Weights of a small image embedding model: 155796 training examples.
Rows from block 3 of a small image embedding model, named by matrix and row number. Rows with one number belong to one neuron. Each number is 128 + 32 x the weight over its row's rms, rounded and kept within 0 to 255. All counts start at 0. Numbers have three digits each.
After each neuron's rows are labels from the 100 images, of 14976, where the neuron reaches its highest value: "top examples" is what is common among them. Only what is clearly more common there than usual is listed. The data: photos of plants, animals and fungi (iNaturalist).
# fc1: MLP up (model.blocks.3.mlp.fc1.weight, 256x128), inputs 0-127
# fc2: MLP down (model.blocks.3.mlp.fc2.weight, 128x256, transposed), outputs 0-127

fc1.166:145140099101128118148132143112122152120128116133188151142139156076236105154160111115122071103094151151114181152190106095177111186099133134169098145183085094121100117157134059126138123126140115138091084177139116117105165082073102117119138104080131133160106103155079126151083145064067149138148138163073132081172123124118069105096100166161180128136080172126142059120137087144137134140166
fc2.166:170153145119112184171084132105128121078133191126108088069104111172146143087124186093118117126176113129126145106140075136179158100107099112157070158132136095124181187183159111133122183147168121080162171180074216118128144107124154126153137157082112080109113154122090070163174153178113135128123092135099117141139110127134172170138163107121106159132049148110120102116166148155091106102078
top examples: phylum Arthropoda; class Insecta; order Lepidoptera; family: Nymphalidae

fc1.35:178152119112116168094156110106158118142083122066120105091171164148123111157130071131116122141055122114161074091120140075149144096146082063085171083132192080127131135143130131169127102112124119090111133129086162106095133117163125093200097094152150141188100102147091138117107143132128091151101081180066114109129161133180106120141161061140136097178162119100090170085100071115112145199157
fc2.35:153134082139095121067159146077127155132091156143135178160144127144078175120070134114160209113058157138135133088104190121135153158149093151115125111153185168161113121154116127170114081180084158163158080186194116146136075122142113098100154130148146109137178153119117132114166091166120123179148128112141083106151105130134111111153115163141085130128176102153112167119115136138159202205202
top examples: order Passeriformes

fc1.203:151095082112157096117128116123072094136117126142118126077102138102144166094209131167121117174117088103170169162077091164096073116152167136113091132091094111142154156145098143140103108178112128155076097164106134155177138208101073177070151098094142131153081117116115173139112136122120184179170121155107116084170074120142121146104153183082131115084106164111135136132190144116201101132172
fc2.203:105112097144135133091094117157097131135090146127170145169168102094150056141116116138113087091094079125041092115069091139168210120168161148160101153098097094175130114137124142173149132195092092131134118121099143108145101167075094217123147124127121077107133096099100140123174122069159147189120110181154115112117133158125158103145169164109174150115111099089190103095109124178120103145101
top examples: order Lepidoptera

fc1.172:090176158076153138133143182184142164128120113135116123148157200119155124126062082158120101085142221138114136082128165156154106134100111161140110089100046162110151066132107141088086141132130117103114120085123078169065119083128094044112127158118142136110054137129105103110135139128109120130193140148097121094090088099170134139124107121076094091107093137133155167173094086102146092104122
fc2.172:071189111116104168103140154144125161147124132125111123128121113143131139109177138155113124183116118156160109141123131158148148078126079164142196090103118103120099128094153122174182161152107061125141150136108065159116155161096092144160083086132062139090110113209130121122078166158143161202162123134082148075160134063107153167125095136114097069108143107087074211126102112110121116072151
top examples: class Insecta; phylum Arthropoda; order Lepidoptera

fc1.0:160130166188117080053131115097143197141124108095086131107076100136117125085142149126123172153145169091127123119126124139134087084161137154172122126152138118137182117137129107137130107150149086103135091155143119115127174120090090061120133173116149063135162147144146090117118161141114155078112133121110214100111101033208157132138117154191162057108102166118166158144097195135137154119180
fc2.0:182133140112130106134124116055185156090162091124148141180098161090085079181084143076154077113143153133153156108140103068173141154100112129124101140143150105183116114109154140087130094106163166084138169124130167170070073216128085159163184125110134149145169102112118171141096114122095127127101134158080130134066198148163133170120155148124130137136093124203091101123103123146159080122103
top examples: order Lepidoptera

fc1.30:174122098114120104157097153117117131080185136110120129105150090165165169083077158060178119057137135173061133111080119114098140148082080107159103182101141096165108159104127132114132147179128155132146104106109127175057119109140154126110075126153160136139136123082099127172190106127130126136152139140097128077096149061118096137102135138161108127183057165138146219130116133149153153059092
fc2.30:117059212098116093130160089136132156121132103113172159145113131169161128117146064135149138098088107103116112182153129160107071140137057110123135141153174149081057146147136118126106192158075118104147081139156124180147102098101099152165053136124137107143105174159117109122061144126119134140127139162158161140073135118162108075106142134147128072138150130179127089228169094107125120115079
top examples: order Passeriformes

fc1.141:053078162124095134078143191095142094182159162184154098133117111157137146139122138067194153090150097151153101097049130126137144101148166174152111109158100097137146148204159097117141167150141098138134131055153118089113164109148109112145110081118061154110096089156122143117087090130163112060131120181131127156127147152086172101167137101141135096123058146119132149090145101074111160136092
fc2.141:105101129135137134151136107070136104109170201195155114116155171144083154141133093098128171081112135132189151060134069144129105185183098124140102198127105135133137106117109122122140144137117153064092165111126140130125154104159107114147157074112124118175055193103094177125154132122152101139144187099098067125087090174138115083149114155169110098128114132122108114105132186044113076148087
top examples: phylum Chordata; class Aves

fc1.218:111103091137128043157165038110093135145131121092126122098093181111171083135147119126170099076130100088100166115141113110021087108113137125157133071080210135077148119129158080174132106092149176154146142127121152122115109133145175122117182146175156168135118096061125105154160093080127124144104130121103111109127110162096085105094148131079114127167083119093162140173148116091157101129139
fc2.218:094156114131132104115146154134175173182128156142141077121118086105104098138090128155102099147149145067088102125108156168086109130151194112124132078177132105150122173149151121146106112113175176155152028083109153131108144156148177092151174147066149163124133112078126150135131153162091117088165087145097094125077228135128097158166190109125124169134109122116201167150123126136187128162125
top examples: order Passeriformes

fc1.254:080169170124101098152154117101102144163112064128141134074107162092167177129148113120162070086121214165129105093116129183150137120145143137120140072181116082052217136096131100106136159173120118150169112151091119083094121107104120138175158159111120124063119147091136154147117107188124116078111092102170103134068060139103081114111137137180111125133157137188115179113146106114127145114119
fc2.254:088122201128162082131158197148163107165154092083108100100128169126078141142131130111138115162138152167086184108188151176094118107178112134074191135144196145134149139082072087116102118113067159055134159184101105082111132111115127132104176105098137113137121124131113144156170135103156097110059090103075120108116104132117157146120111160163131154100128086142127169095105161081204114146102
top examples: phylum Arthropoda; class Insecta

fc1.68:153031147076074134133087115128124144130186109170058126063150169169143148105131133120150143100146204185110129160135153115127143135165133081150149104125128127135139161077176142113157138116132125133127117105078114093102037139118147130105083091121061122098154093130101146125166087106148126131134144079146166169121077131151124120102125142119117140081152123080099115086168081195134207081093
fc2.68:124042116080150072128104159087112174060148156133072189203151134128103123129138117126159116114179196158101119156173096141125123127122139132105093134111119141127139172116112135100117125089140109093169118147131136136109129073107156149113069097185165189138135127096124088118102131146132123145158120174115198067102188125196092144095160139145126183173117157137194126121099186151125105109072
top examples: phylum Chordata; class Aves

fc1.135:133131131110153186160063138149180085140128145121072170131082102164131125129150119177112133157137125124122144075078103122101118073073212176103093110138126083118083098122182154138140140149076104113149173083053101145105121175153131142099153118126079130187136126164090128140115070070169113090109081106127116126120123120171188177114119118198166159126153086119127096115104074136121108091090
fc2.135:110175115101180166110171128091189093146136143168079181123102094052177054129132141079137112121129084088116033123095122113118101127112096106184130174134077150112108144123143110179124131119139128117116109113158069119133186097120114161076131187124145100159077137098140096081141103160146142133098091122119124083139091171190146124116071159106157158073099118091111116123099155104073139113089
top examples: phylum Arthropoda; class Insecta

fc1.167:149148139175161060148130127195121163161132117081152170146102089126123071134140090072076097108081074144148159103141115077172090148107161098126159184113094142185111105148114104166172136138125133133141102076074087152205186101113141132134156084142133152101078140138118163162163157142165139085093068104170124108077155093101107116173095127132135117077126110083095171142143135159084095136161
fc2.167:126099179137143168104149096118115153119148077170157115146133159099138108103121098118126080096086092113088150201150119104124204126148137118145108061091153119152126112158094096116091147056154146099223120148164091189105154133095168127159089090098141119128109126108168143102112083178135118072149110086098076143108133131120178051150076084166077101114126188141101174130110102117153129121099
top examples: order Passeriformes

fc1.111:087088136168085092213128114124068122136119182134054147149134127190110121096105173155087085127159137138116104145176096193129189150168150147128189113150180109122111123145138116083074096107094168141135169121114163124133103141084133085147142160110175124144144112157143146086146127152198145160152182130134141097139141070121130164128132155109080120136083110060183131126069135094153081156177
fc2.111:035117119173185093166083176135108206176092155130156184160147141147168104166141113074120143127157136109096155102158079149068155125149099109084153116110152068123178171198080182090139102136118139082102125113117133097144117133166177117127116123122203100123133116183160124149176123126103147137153109073172111111117135151136073125102085099148152152177118132079134157154141091156120162134129
top examples: phylum Chordata; class Aves

fc1.189:113095065144086152083100146101040100157109078096154095089174168110084120095099122127052134116131119117097165119132124097139132191096106086118157081116161128168141157145173088183150122085109125084141158110142146121178142100122130128104147108207158183172118131095192144106179132102162154153151077073082152129137178170145110149153134132117113134138102085124067083167114120123119096154098
fc2.189:085156127110132098126126157138131196118118156119183107201122097131163153138199086086143121176094150140127138112188112134115147179167144182154147127088096130093145148056072085135135065121112179104118127160122211146152167114128154162131192069144122191158100136099153167120159118144098114165142141121063149126097139148171149151125095135152081087157096127170159074175125159105135148125156
top examples: phylum Arthropoda; class Insecta; order Lepidoptera; family: Nymphalidae

fc1.222:148142144146054103086109117106112088137088167143072107157134152128151156109110138151096137148097162134119161041146087109150136119059123130093088058088127109120046128167130102111057126083062116153178091049093139109141153097129154127133099193082104068142163124121170119096133103087143194156138181138112091148136079113124083138132127120105125113118087124122115133119100163137134144094077
fc2.222:095152212158186117123132088141186144123096058106148144135178127099118115106177115080131150124150130116119093107120107183102145069184105101140082187154174181140183139113113166180143158142128166086142123118084153074112190144116144097137155090158132120197141137103118131135159094187102110121145117134154130149114106150148164039151110065137096171155115129152133052162131109093114118124120
top examples: order Passeriformes

fc1.236:128142156144113095112109102166124096158113050156109124120174079144161101165094139141103095123132154073145142141132163117097151167100107092168170157159165075163149136089126160126129085118113110072160129069092062115141114066092144127086168120156121134107131137128207118141155137040167119106184142165080145132116113090108181106035147129120119138177182115168139123077096141096119087121115
fc2.236:102114131120110096090134188146091131149039111120182059133167115070146142102137078134102121159189185107121081169107134106107105131098190078158177118109124074146151077151140136158103077134158104134174134191119072152174099103115148120101131127151144141127157089074126111141177137124167147128107141132139089106133114117115105141107198122118126089161099116200131146101067175107081109177094
top examples: order Lepidoptera

fc1.235:139112124128111108167153142113094119121124101106132073122102118154169190104184126148122165160109134127118146074089120170097172068147200183104054114132165142078107107115169162204137136129094092114135114146089089145108110174158095148097104126122096136115127140147079112109130132108128100088120093154189121143201096091092225143162107137136165141184072138175110077174158138152111094116146
fc2.235:122121147103192148142161149090134099147134098154103157117183158124179024123193146107124129133107160110173096117145140170085101165117160151152074126104093166096173089116122167204194170111111104101175131163157079081159170083120082133088118099129093149109102095181143109095115104148115136158124128125121104120097138195130184127152148147169156155102111127086143176185121163143095150095106
top examples: phylum Arthropoda; class Insecta

fc1.22:107108112144164103145151138170112194155082084142156097110136170144120128130068131134092150144123084094124163104178137151147136150169067095145120134146158134102100109128126118126122135122116179138117116149132152194099088093129178147201187116181160168128110149197134143136083160152154123172099167113199129124116130103123094041095118110135101142188173112161109078094073107081192098081092
fc2.22:128090076077125153088115151194138160142130127141173112066145101111128140104114112209109081153088170111142125143123123081086167099119136147181136144132103115157071112142166138136080173149130127125141160125157152125110110166154167147152067127163148131124061125105184128088139044148127032154120078110115101153146075131103069076108144167115111123162176050153142133125133126105087106114106
top examples: phylum Chordata; class Aves

fc1.15:087105158088117135143115061129119147150154112176081163106189148146115174072131110077153141139117150104099078118147140087123115102135123132153094082121040123160103120153096106125056122144120165120125109164168146129113139209104161115142168134116133105112078161095088121095098162144110073107158154179137147146079146143191117170145189118127143194112134225095105143110170098149115172127094
fc2.15:180108103197180121100112108115118185077117144127110093148100132101125131136135088128165143136167111090126159123101137172124143126099079113129142115166161158105155060128094144151132190137127179134091143124107147127126117137220116182111116151090057128134128085122169168189160142197103181104106179098081116078159121098132151134110099172093179053144081099145103103132096104073120168131156
top examples: class Insecta; phylum Arthropoda; order Lepidoptera; family: Nymphalidae

fc1.97:071090155171159116121153103145134156114137175126137132150169094116096070074158154123072159117133079121092138101044135088164178120126087115145116161156111095147130120147091144173079089181190128202173133096112124111155097132098146133109127201131092168151127125109137134169149110105189079150135112122161126147128186154142149110175109107106111160150067138110152158091129133093095194060088
fc2.97:077056126110047102124106105144138142130178132178109163132110122127100113158142188099083148064221121146132134110125123116155187144133172107153134129146133099160130130084118157208162203157097153120155070126163088110140135145153138118161139125144167141162173084157106162136128166150135150136169090093173121137160117168103160102140095112139161140171119156163198190139105107126159148183091
top examples: phylum Chordata; class Aves

fc1.92:182148145086114124168127110144122147128132094167217109140096104142093108102142086116131110096116189147140079084126120164131089173195132164116144140149124130156144149170128152114153143113164086196142110116176127097089116171141127076072106099055192125149103150132079132096116120159118133156168133099183127127142135110093115089203073139162122162098131095122120136127169085230127137185117
fc2.92:086148131129148112155122121128136113165098146069097083087082098061142136177107132126070122138185174133157142179153103142053148092118206178123158094091108111136096140141121084143112105110165143171051185161093092122201130085123137132137096103122093117116127129162139086132138116124135098142145104157107108140126079128135108168171128133124201066079203148161123140129110114088127074142181
top examples: class Aves

fc1.133:134164129078120067156149074116147148168118172097174124123155133134125132140133092075113097129160122067147130111108208117078131186187155137159123133137157118137167083177184130148096146179129066130104177180138125152102103164144173174096114130107098162063140126098204066142139109116071145129131141087117102113129131160078141127127155149157092131127124141198146114135070094092102091068126
fc2.133:172137116115065081109142083105134105168126111096157110122117136119137155118095072108171136121097115147091098151088186097097134179151122047136112114105121156121116147181117110156088145105171195155179078135156176112149077125118114129125120143112131170131094105124119106156074154111118133088103115148134132098078165136116045038175182086123063124095107147112141151160077136121197070125148
top examples: class Aves

fc1.120:169107141102163124127088128130042141216127147129192112124123165154099119125085053141105109117136089070148196166164150088108070093131201128148131152127144076199071139093167113115162093129112083083132159076141115097097138140135084117123152161170096124050118124121182136145128112101122143138081168148108183139113112139103152104101156161113136132147174117142104115080110147099149144160143
fc2.120:113092182117151068095140094096069125105165070147108160179145131113136127053104094139147152071117097118178101145133101088161075151112115092183063157102082124146114142158117135153140140084125145149122084158161119170181203097110131126113113178142167134138132110145085070127169140129116163086085174107115152142172113079111123151164210085059147123153135102146158097147098165123144117114131
top examples: order Passeriformes

fc1.199:090151153116054217083161120115120151148150112147117114080080150102137084134065127115174150166107128080119123111106136138108060247132118174138129078133102158148073136145115092126150115173122127108122159138161141120120137119147110124100141113113177155154121106157129211110124126106159118113140155171120162095188199132136074129195160106122130143084149150132110140143175053146130144134088
fc2.199:116124174109156119144079101141123113093108158130039171115156137184168100171125161224154073089064106091171122143143122127154119155131120112108131112068126100105148117142125120116120120138168160115063075140088185184103118070069133118159114107071088144109142057087096085162125148117148098171166095113127147068157119161110133074106122126115159128165117160117121113169179160133153122107112
top examples: phylum Chordata; class Aves

fc1.41:070140085164099098092146115122158128185142158157120123174158130150159157128130113130104125130164144059163130108141159188110088044137104158140129134100090093204087107129117157147099158182094128134119232082127130126114106184168159142125166153104141155127061131137126114095145120156138110172074105125100099119113135135123197141146140163169219116174074113172141181152115116134121118126155
fc2.41:162104119145130133090170132045105133131150158172079149149086113077156161110120100178093113131131078146126162151163088172118097194117104166064128198082136142125131091091150111091149161181151103090121134049087177095110118130133102168095088171109114214130129126173140165154108114122145172123113109163131117158116158136175122110156104118186140160135111143111173128136135217122160144151159
top examples: phylum Arthropoda; class Insecta; order Coleoptera

fc1.134:050140118138106095078161126098202200106131137128090107094131133118174082095138108097134112116117137115126135149070158137157119096160047099151133110081139180178175116138112072122128135111107063145086125123108089062150166131136115138170119144136110142193121112108097150095173166134168128132117140119152142122113111075116184134174010089134143117097149142147195107098140125116147156157152
fc2.134:090170099102182186082169178173077110137129182152111129143103141138089079138099170168125125083150110177137097168156130125142131099080188110103116117226129141112099145125121117123137094145117191133147130118165132075154099107090153104113132134155154098120108157153177132092097076103153151128168153125142148195155097147124089113126180141086140155091081172214133153167083110193115122135115
top examples: phylum Arthropoda; class Insecta

fc1.78:135166153160153164087127062149186144155129132116122150114130115130136173101117115157134093092189085096122165115072141129092150121139116171132126173125210101092242065168149121140132100160181070143149151116164143159106115122096130175100130167202111143120177129098131080081125138103131155128121165066098126130147111149101165088080165151143105119141085160150152085104086112099125105077103
fc2.78:062068168159136097118118150114094096108171146140115152094113090106144116124124122139183149074101105054115176128129095124093144148108081065159105134163144141133093170183117119109141063081177149139177101074144111150161123077104143122167129095170119154164131160157162172161053147149118101128125140196124176084133137099105121121171162092087063151119150143146177079136138116059140120123101
top examples: order Passeriformes

fc1.59:116134128094140104199157114144226150168102113096156146153100128119111116090135128074172113160118139132118066072156125132135100120163163137122110155143105090156100125129082100141133098131222159145093137097140142097048131171075204134073145174123137181119087171102127089172122066112100149113153158161148114092118177144148103102155117108131093203087146152137114109171095096116136139108111
fc2.59:166113148134147079119135177111120168131069123106210100158121143096148059141101111148157153133155120113156120144133159099085120115114174111174155068103107135099118067124109110144151081141104159095101130180116146144118091081120119161074074077137118161168125146147107167161128082156130198093078183163104125109199117100140164134120099119128119091175122163166159047129126167131091104199151
top examples: class Insecta; phylum Arthropoda; order Coleoptera

fc1.91:144170130145134068098125156093151048092146129129152098106107096112090142138128150147076161149106075122062201108128183116145158074157125151116203180134141135154105113123172116169102063110128166120133174112160127087137180063088136116117181128100105136137103145122119059137096144193163089112142109138152136155145131126143131141134052149170147185084197136103133152100117123118170107084147
fc2.91:072151128162144158110086112142097153090136120105149174121147127173114177191144141158131102048090093081104176133108173130131114129144150040152089103136150119112140083110224151111116156145140066206156180093141102103131142108132158122130138141158098145110109099138144154145137142067183160139094124131088103135101106089121113197118128120065126122104087137161134164093046126123160106158159
top examples: class Aves

fc1.87:102152098151105146160125120125132128129147137116125168085103146149124079127129147119114166144130108107060102111217086116158159115131144165166139117098107079144140029142125175181178148206187143057122176079104092094119147112098125152147145158113094106153146158170120116117108159135157116086101152119118174208144115135118123119171146170089161165088134090109182125111188184089118174118148
fc2.87:125137102053101212125127121134141104094141096159139163153104115098165078116126101105098125127125135142142159158165113182153090065124148119125098136117109119143204152120108144157207092075197118103139126167097093135130106154128134135172198156141187156171105130215143139138148187151106075120089097141154122177114135104128084124178150131158164132129119108079089104124160091171130134121052
top examples: class Aves; order Anseriformes; family: Anatidae

fc1.6:190142111151123140113123128130139165141142119106183155128103121182120103050135109143104107125143109092136105164144062096196120104172117136110136135159171138116166134141179172193203081099162103203157158148159132123063090148202169139150135136148127111115155122130139123162105122144087171170129139070169122102126108174137140122193162147141081133066168076081137136129099106174170084131143
fc2.6:096139101105125129099137132105059047100125130155143104126119107105128100102127093108119156174157153153105132127170141135168104103156130130144153136089159135076113133095095105168121147136134088052150181231156146175160197171108100109119150137139087207133137100127106052123165084150150126084131109114100117120161133161137139135133068074166155147202155110163140150185089150127145146083087
top examples: class Insecta; phylum Arthropoda; order Lepidoptera

fc1.163:085145175135201104124091112106109081104064143149128125126127157165146136125153122153126141147189160092120137116101195115133107182114116135139162131147184067140196123118157130126182124140114127087086126137078149137162175214104104138136115145138123080104101139133185083110143086099104155164096164122133070116111144111119094054143152128079176081104186112126077091158097161191140119156082
fc2.163:133081195162132119101138121138104123088084104139120128116111074113135096127178105150110100202102176115133102128051151129085086144088101167126143093100093113205099136126116090111120108155079103113143142137111098161137080144167056131089161127126100099130095113130072120113210101146167098124159107145087172101147136081099068183122090083178090078080128153142132120125071137152108168110099
top examples: class Insecta; phylum Arthropoda; order: Lepidoptera; order Coleoptera

fc1.190:160156083127130134163143169119111192123128116073124094093191142112133104100117142120140152066174119093127108073169120110177175178063136175138129171097182152067105081093090160153099123184164119113117158110156143216117121112148085114165139159172141149193118157109130169157111158082125133113091138094122105124148095155149104072129102120105093159160137082135122188157191140107178119133105
fc2.190:188118063126124102138179103138117095137150130097160178094106156221089109142125152089056133131198123108117123088159154112080170111137100140175145150073087129097071116130141176091098122107165062163130141065129110101126196130177103126090109141126119160077105080102131131155137142115125142124165189098120157090162164108102112095153117115100101160076097138132119114053119148175092134129136
top examples: order Charadriiformes

fc1.204:096109157120187113098163136192199133162160132131171140112197153142103120105072166199109136032122138124111132103170122119131182143141096152171112148128149186165115075114098126116108116128122130123184093175148107110085184126093109077111093198115178132113082107133113112174185102171093079142182130116130150200112106159125163103114100107116155143122110110120105118155155082097119124155107
fc2.204:165128139158127128082152081072157100168169069157143139124191168139129095105143216141118140176162110121113128188133173108148137107185120135108147087127106188119143105094172107130174127088125100141140113117166099092132130117138126106137089162058162105084164061159162147092110031061099094114146103102148094130178158144109128122156140061132151127131120099124116164074117107151115177155145
top examples: class Insecta; phylum Arthropoda; order Lepidoptera

fc1.158:102107105143172201094129176122114132146144102090142121155173135087157174142096153103104048146122079111111130043158094179075121169103094090153114148120090091150058181124158137140114179134111159122105127128095166158209134190185117128117131154180136105134115129101117207070103136062127099188124169116119113153119111143110146163126113110159134129092120118089173114094094140116146146152112
fc2.158:124170093132147133117114112134153140079184172127137156121095164143117120185096179136160164152145177099083133134170134121101157173171041074109145110110110102174145143165118109127124143172097097109123153123174085101142095108137144117126147178122140142091116151080136131048164132173160137143157110111158116058086151132135088175133084098121096144082165090047103147183171163153097191165162
top examples: phylum Chordata; class Aves

fc1.221:160150147140150155106093127118070118195109072137128149123163155184137156128190180155163170145107093107145083145146067157136148093077133123168105122033075137136134169132153095093105138136070180174136129097137121145099133127067161114180085094077123177091145093104139171073142090131105137137157156139150130192096092099139132124120183086115082094135091097133113106131118094161099140115076
fc2.221:108079171088167132155121096129147185113126073191098151154157155137119112129128142165129116144131164108113167164201104176143111144129096183167080092131145130195140150113139130146152169123155125111165074076135134137061163125112155118104097111139119120197141096035088138157179124075155095157193107185157090122094091075172139161126095105139098090122099119144126120143108149127102124134056
top examples: phylum Arthropoda; class Insecta; order Diptera; family: Syrphidae

fc1.191:069147140073134096064120158121218133132100135117132150117056139102077121090167135207107147144137112146122105121154114155133121129147127094164138117151165176109158140161121118129052143074132159149113099112150097148145190139142114098109140095122120103186182163155125094130162119138154160166182142194156187086111114134095172136075155120130101145112092133163078203157078120146173136122078
fc2.191:182150171091153088107118096182111100103145075105098171188103093174125073101174135106075079110141171092111135131085139137094153118138111143109152149199160132130146102089139135141162120128149070116104122154116127121118096125152191174189098167102122156154143065096087141140073154120093086090151109175123118159129116154057125130121139140065217138132121088147098145117165163079077114125121
top examples: order Lepidoptera

fc1.143:140118123090147134122191134151155153124130112141113204145137140140166156142172166135167142083112133099104170134086103123112114094129115142151100149113121147108121105116120081054177107170162157165131190124114170116145114121082127109105146146116146141133177125188085163151089131127159120116132177128153126234079108075170085161072104156060164183133155231085158138156124095100117116155141
fc2.143:141129081172132126121092083109165081087060170137158108156155037093177138138070130154131108113134144168131107115149162109189109120133154124095122130095168141133100136067082147152137164112124087063134137135158165144153162148172178157089130069107181116121143146108181085133108118148175122106149108084088122136118178134142136148144045075120108117117173137152131113062157127194170091150106
top examples: order Lepidoptera

fc1.180:113112120102076148178117179098084105123086082152099117098187162107094126107125129165113076129152156172131129141134167151122173119171109177093155109155146131115134103157168218152164136127109118158148192146087176090084136179155173123144155136083085127127146132177126121101115142152147168136061154148080153139079094183138163066143071132079162146148177184123141110177110154099115131118179
fc2.180:095121148208137122093122120114067155083096085163123135154120137101102105098159094087136144175124090114105118142140079116165118149174137156111086101152142129151134160144124111169142134121130138070219179134087078138158156118105095154175086133188146146147109150105139117165125132089120165173161127082158092149152073142096127089081132099080118200134192126133147088182088138084132062146070
top examples: order Passeriformes

fc1.122:061123062133169162160129162080173082115142112152128090131082174151135153144137166051109115145140130158179168105125103140130111134127082141120140088134111115121087142091123097114167204119079121074175123039098117125172141094156123146153176121137123176132077133120139117157109071119081167089132068142142146142123248175151117132131138094099127126126095123087138140124129101110178119118094
fc2.122:055132211120174104105150102107189124194101101126121170109181092135119118083132190053151150155128118093139113096138116107164100122169119128141155081106126145102139099137077123107142087100130127138138114112147104104149163084191118131128169106142214144097145119084132118128142140087148113115106133102114151066098094081070144154081163144156102130101114211088085094134067122131101145157078
top examples: phylum Chordata; class Aves

fc1.206:105093108167140112179102113107157125146127120150114149124225198180096173043113115157106126132085117141155043134122159101073098090118135126149157118108135107097143166205072093167073147139150113114105134145158115161123149134128103149179153120121136109128119165132137068124147175116162068195146153112166123132113141083138130136151122096108130152135160093174119127130081050070104099171148
fc2.206:091154157127112105133137092099154152128147092140095069109129164091085096071109187120110131136175102153186130115151180112127132146112204124103080139111091171079176069128149113100158169142087118162158131144121145146116154103062147105118139166156080131126117113116087193117107063078145199104153095137117155128108127198142130176132109155142150186113141133115161179132125173062102199110140
top examples: phylum Arthropoda; class Insecta

fc1.231:119133061163149135106116142158127177139155134111168125076150139120152088127118145148129088120106194092067136135081156114109163070162118073122125117181088201135115160137124157161099183159107134087112144128094101174147081133103126113135115180078158134171091151083133133149209191129091103108116139182108132135135093118131183117122129159167096104152100164079137125065177126096120199174088
fc2.231:106118159149197148161160166131104084114149142103122174082099090152112102147133178147189112142129159101141177126067119067171099068135116182119165110126155114129145119121192092156145175073125157161101146145192140138153157144094051153158123150095094160163096121090123168112132143181085107091139168114099150185137164102112076104139120121121108139162151163131076123119129070105083111195088
top examples: order Lepidoptera

fc1.102:144104134174140226105096121127120186134117148126139135155144118131082205118118160122077134122113091140107104126104140137086198097112137153093187144143154118154156111151149118085108154151087122070093155162113130111129109097120165123175143157139156164137157083175191186121090120160093086151083156128155141127129066133110184182096081134128127155216170092137165108074111165165123180107136
fc2.102:167110087179146168079170121200161190142144128116121172150085107164075158163148146113132160136096157142113086136109082088175144086110083142169064142147128095115099086077132138078164145159146124110163149136096113082098082122097131109137082070151132084200090105130145082201137086046152116147115121116135138152146120181071147090157151141116105121115149140145153115120137063118160137102125
top examples: phylum Chordata; class Aves; order Passeriformes

fc1.250:102108125090116061113149148129162044114158129115129109120161136083182119155155121138144126137138097145165068144168115102177087142140100097099139135116082205074147129096197114173120133184100158088146112120147131165198097129152115136152105124138122108126062132095076137108148138059101132036047153168148184149168102105165091165159174122151138122109080130152116156113130136149150132145129
fc2.250:144166149100172162132083122146095127076160147095117147166110164119162089169127114166084155103124062179115122142143164112081149130148137124117058132146094151084145142119105116124082109090166174144135152075164164104077052124133101157146132127120171100149144105117160144157109192129110123145175107082117163125164163183163114138133061054072140112180142124119181177139069182152170127116165
top examples: order Passeriformes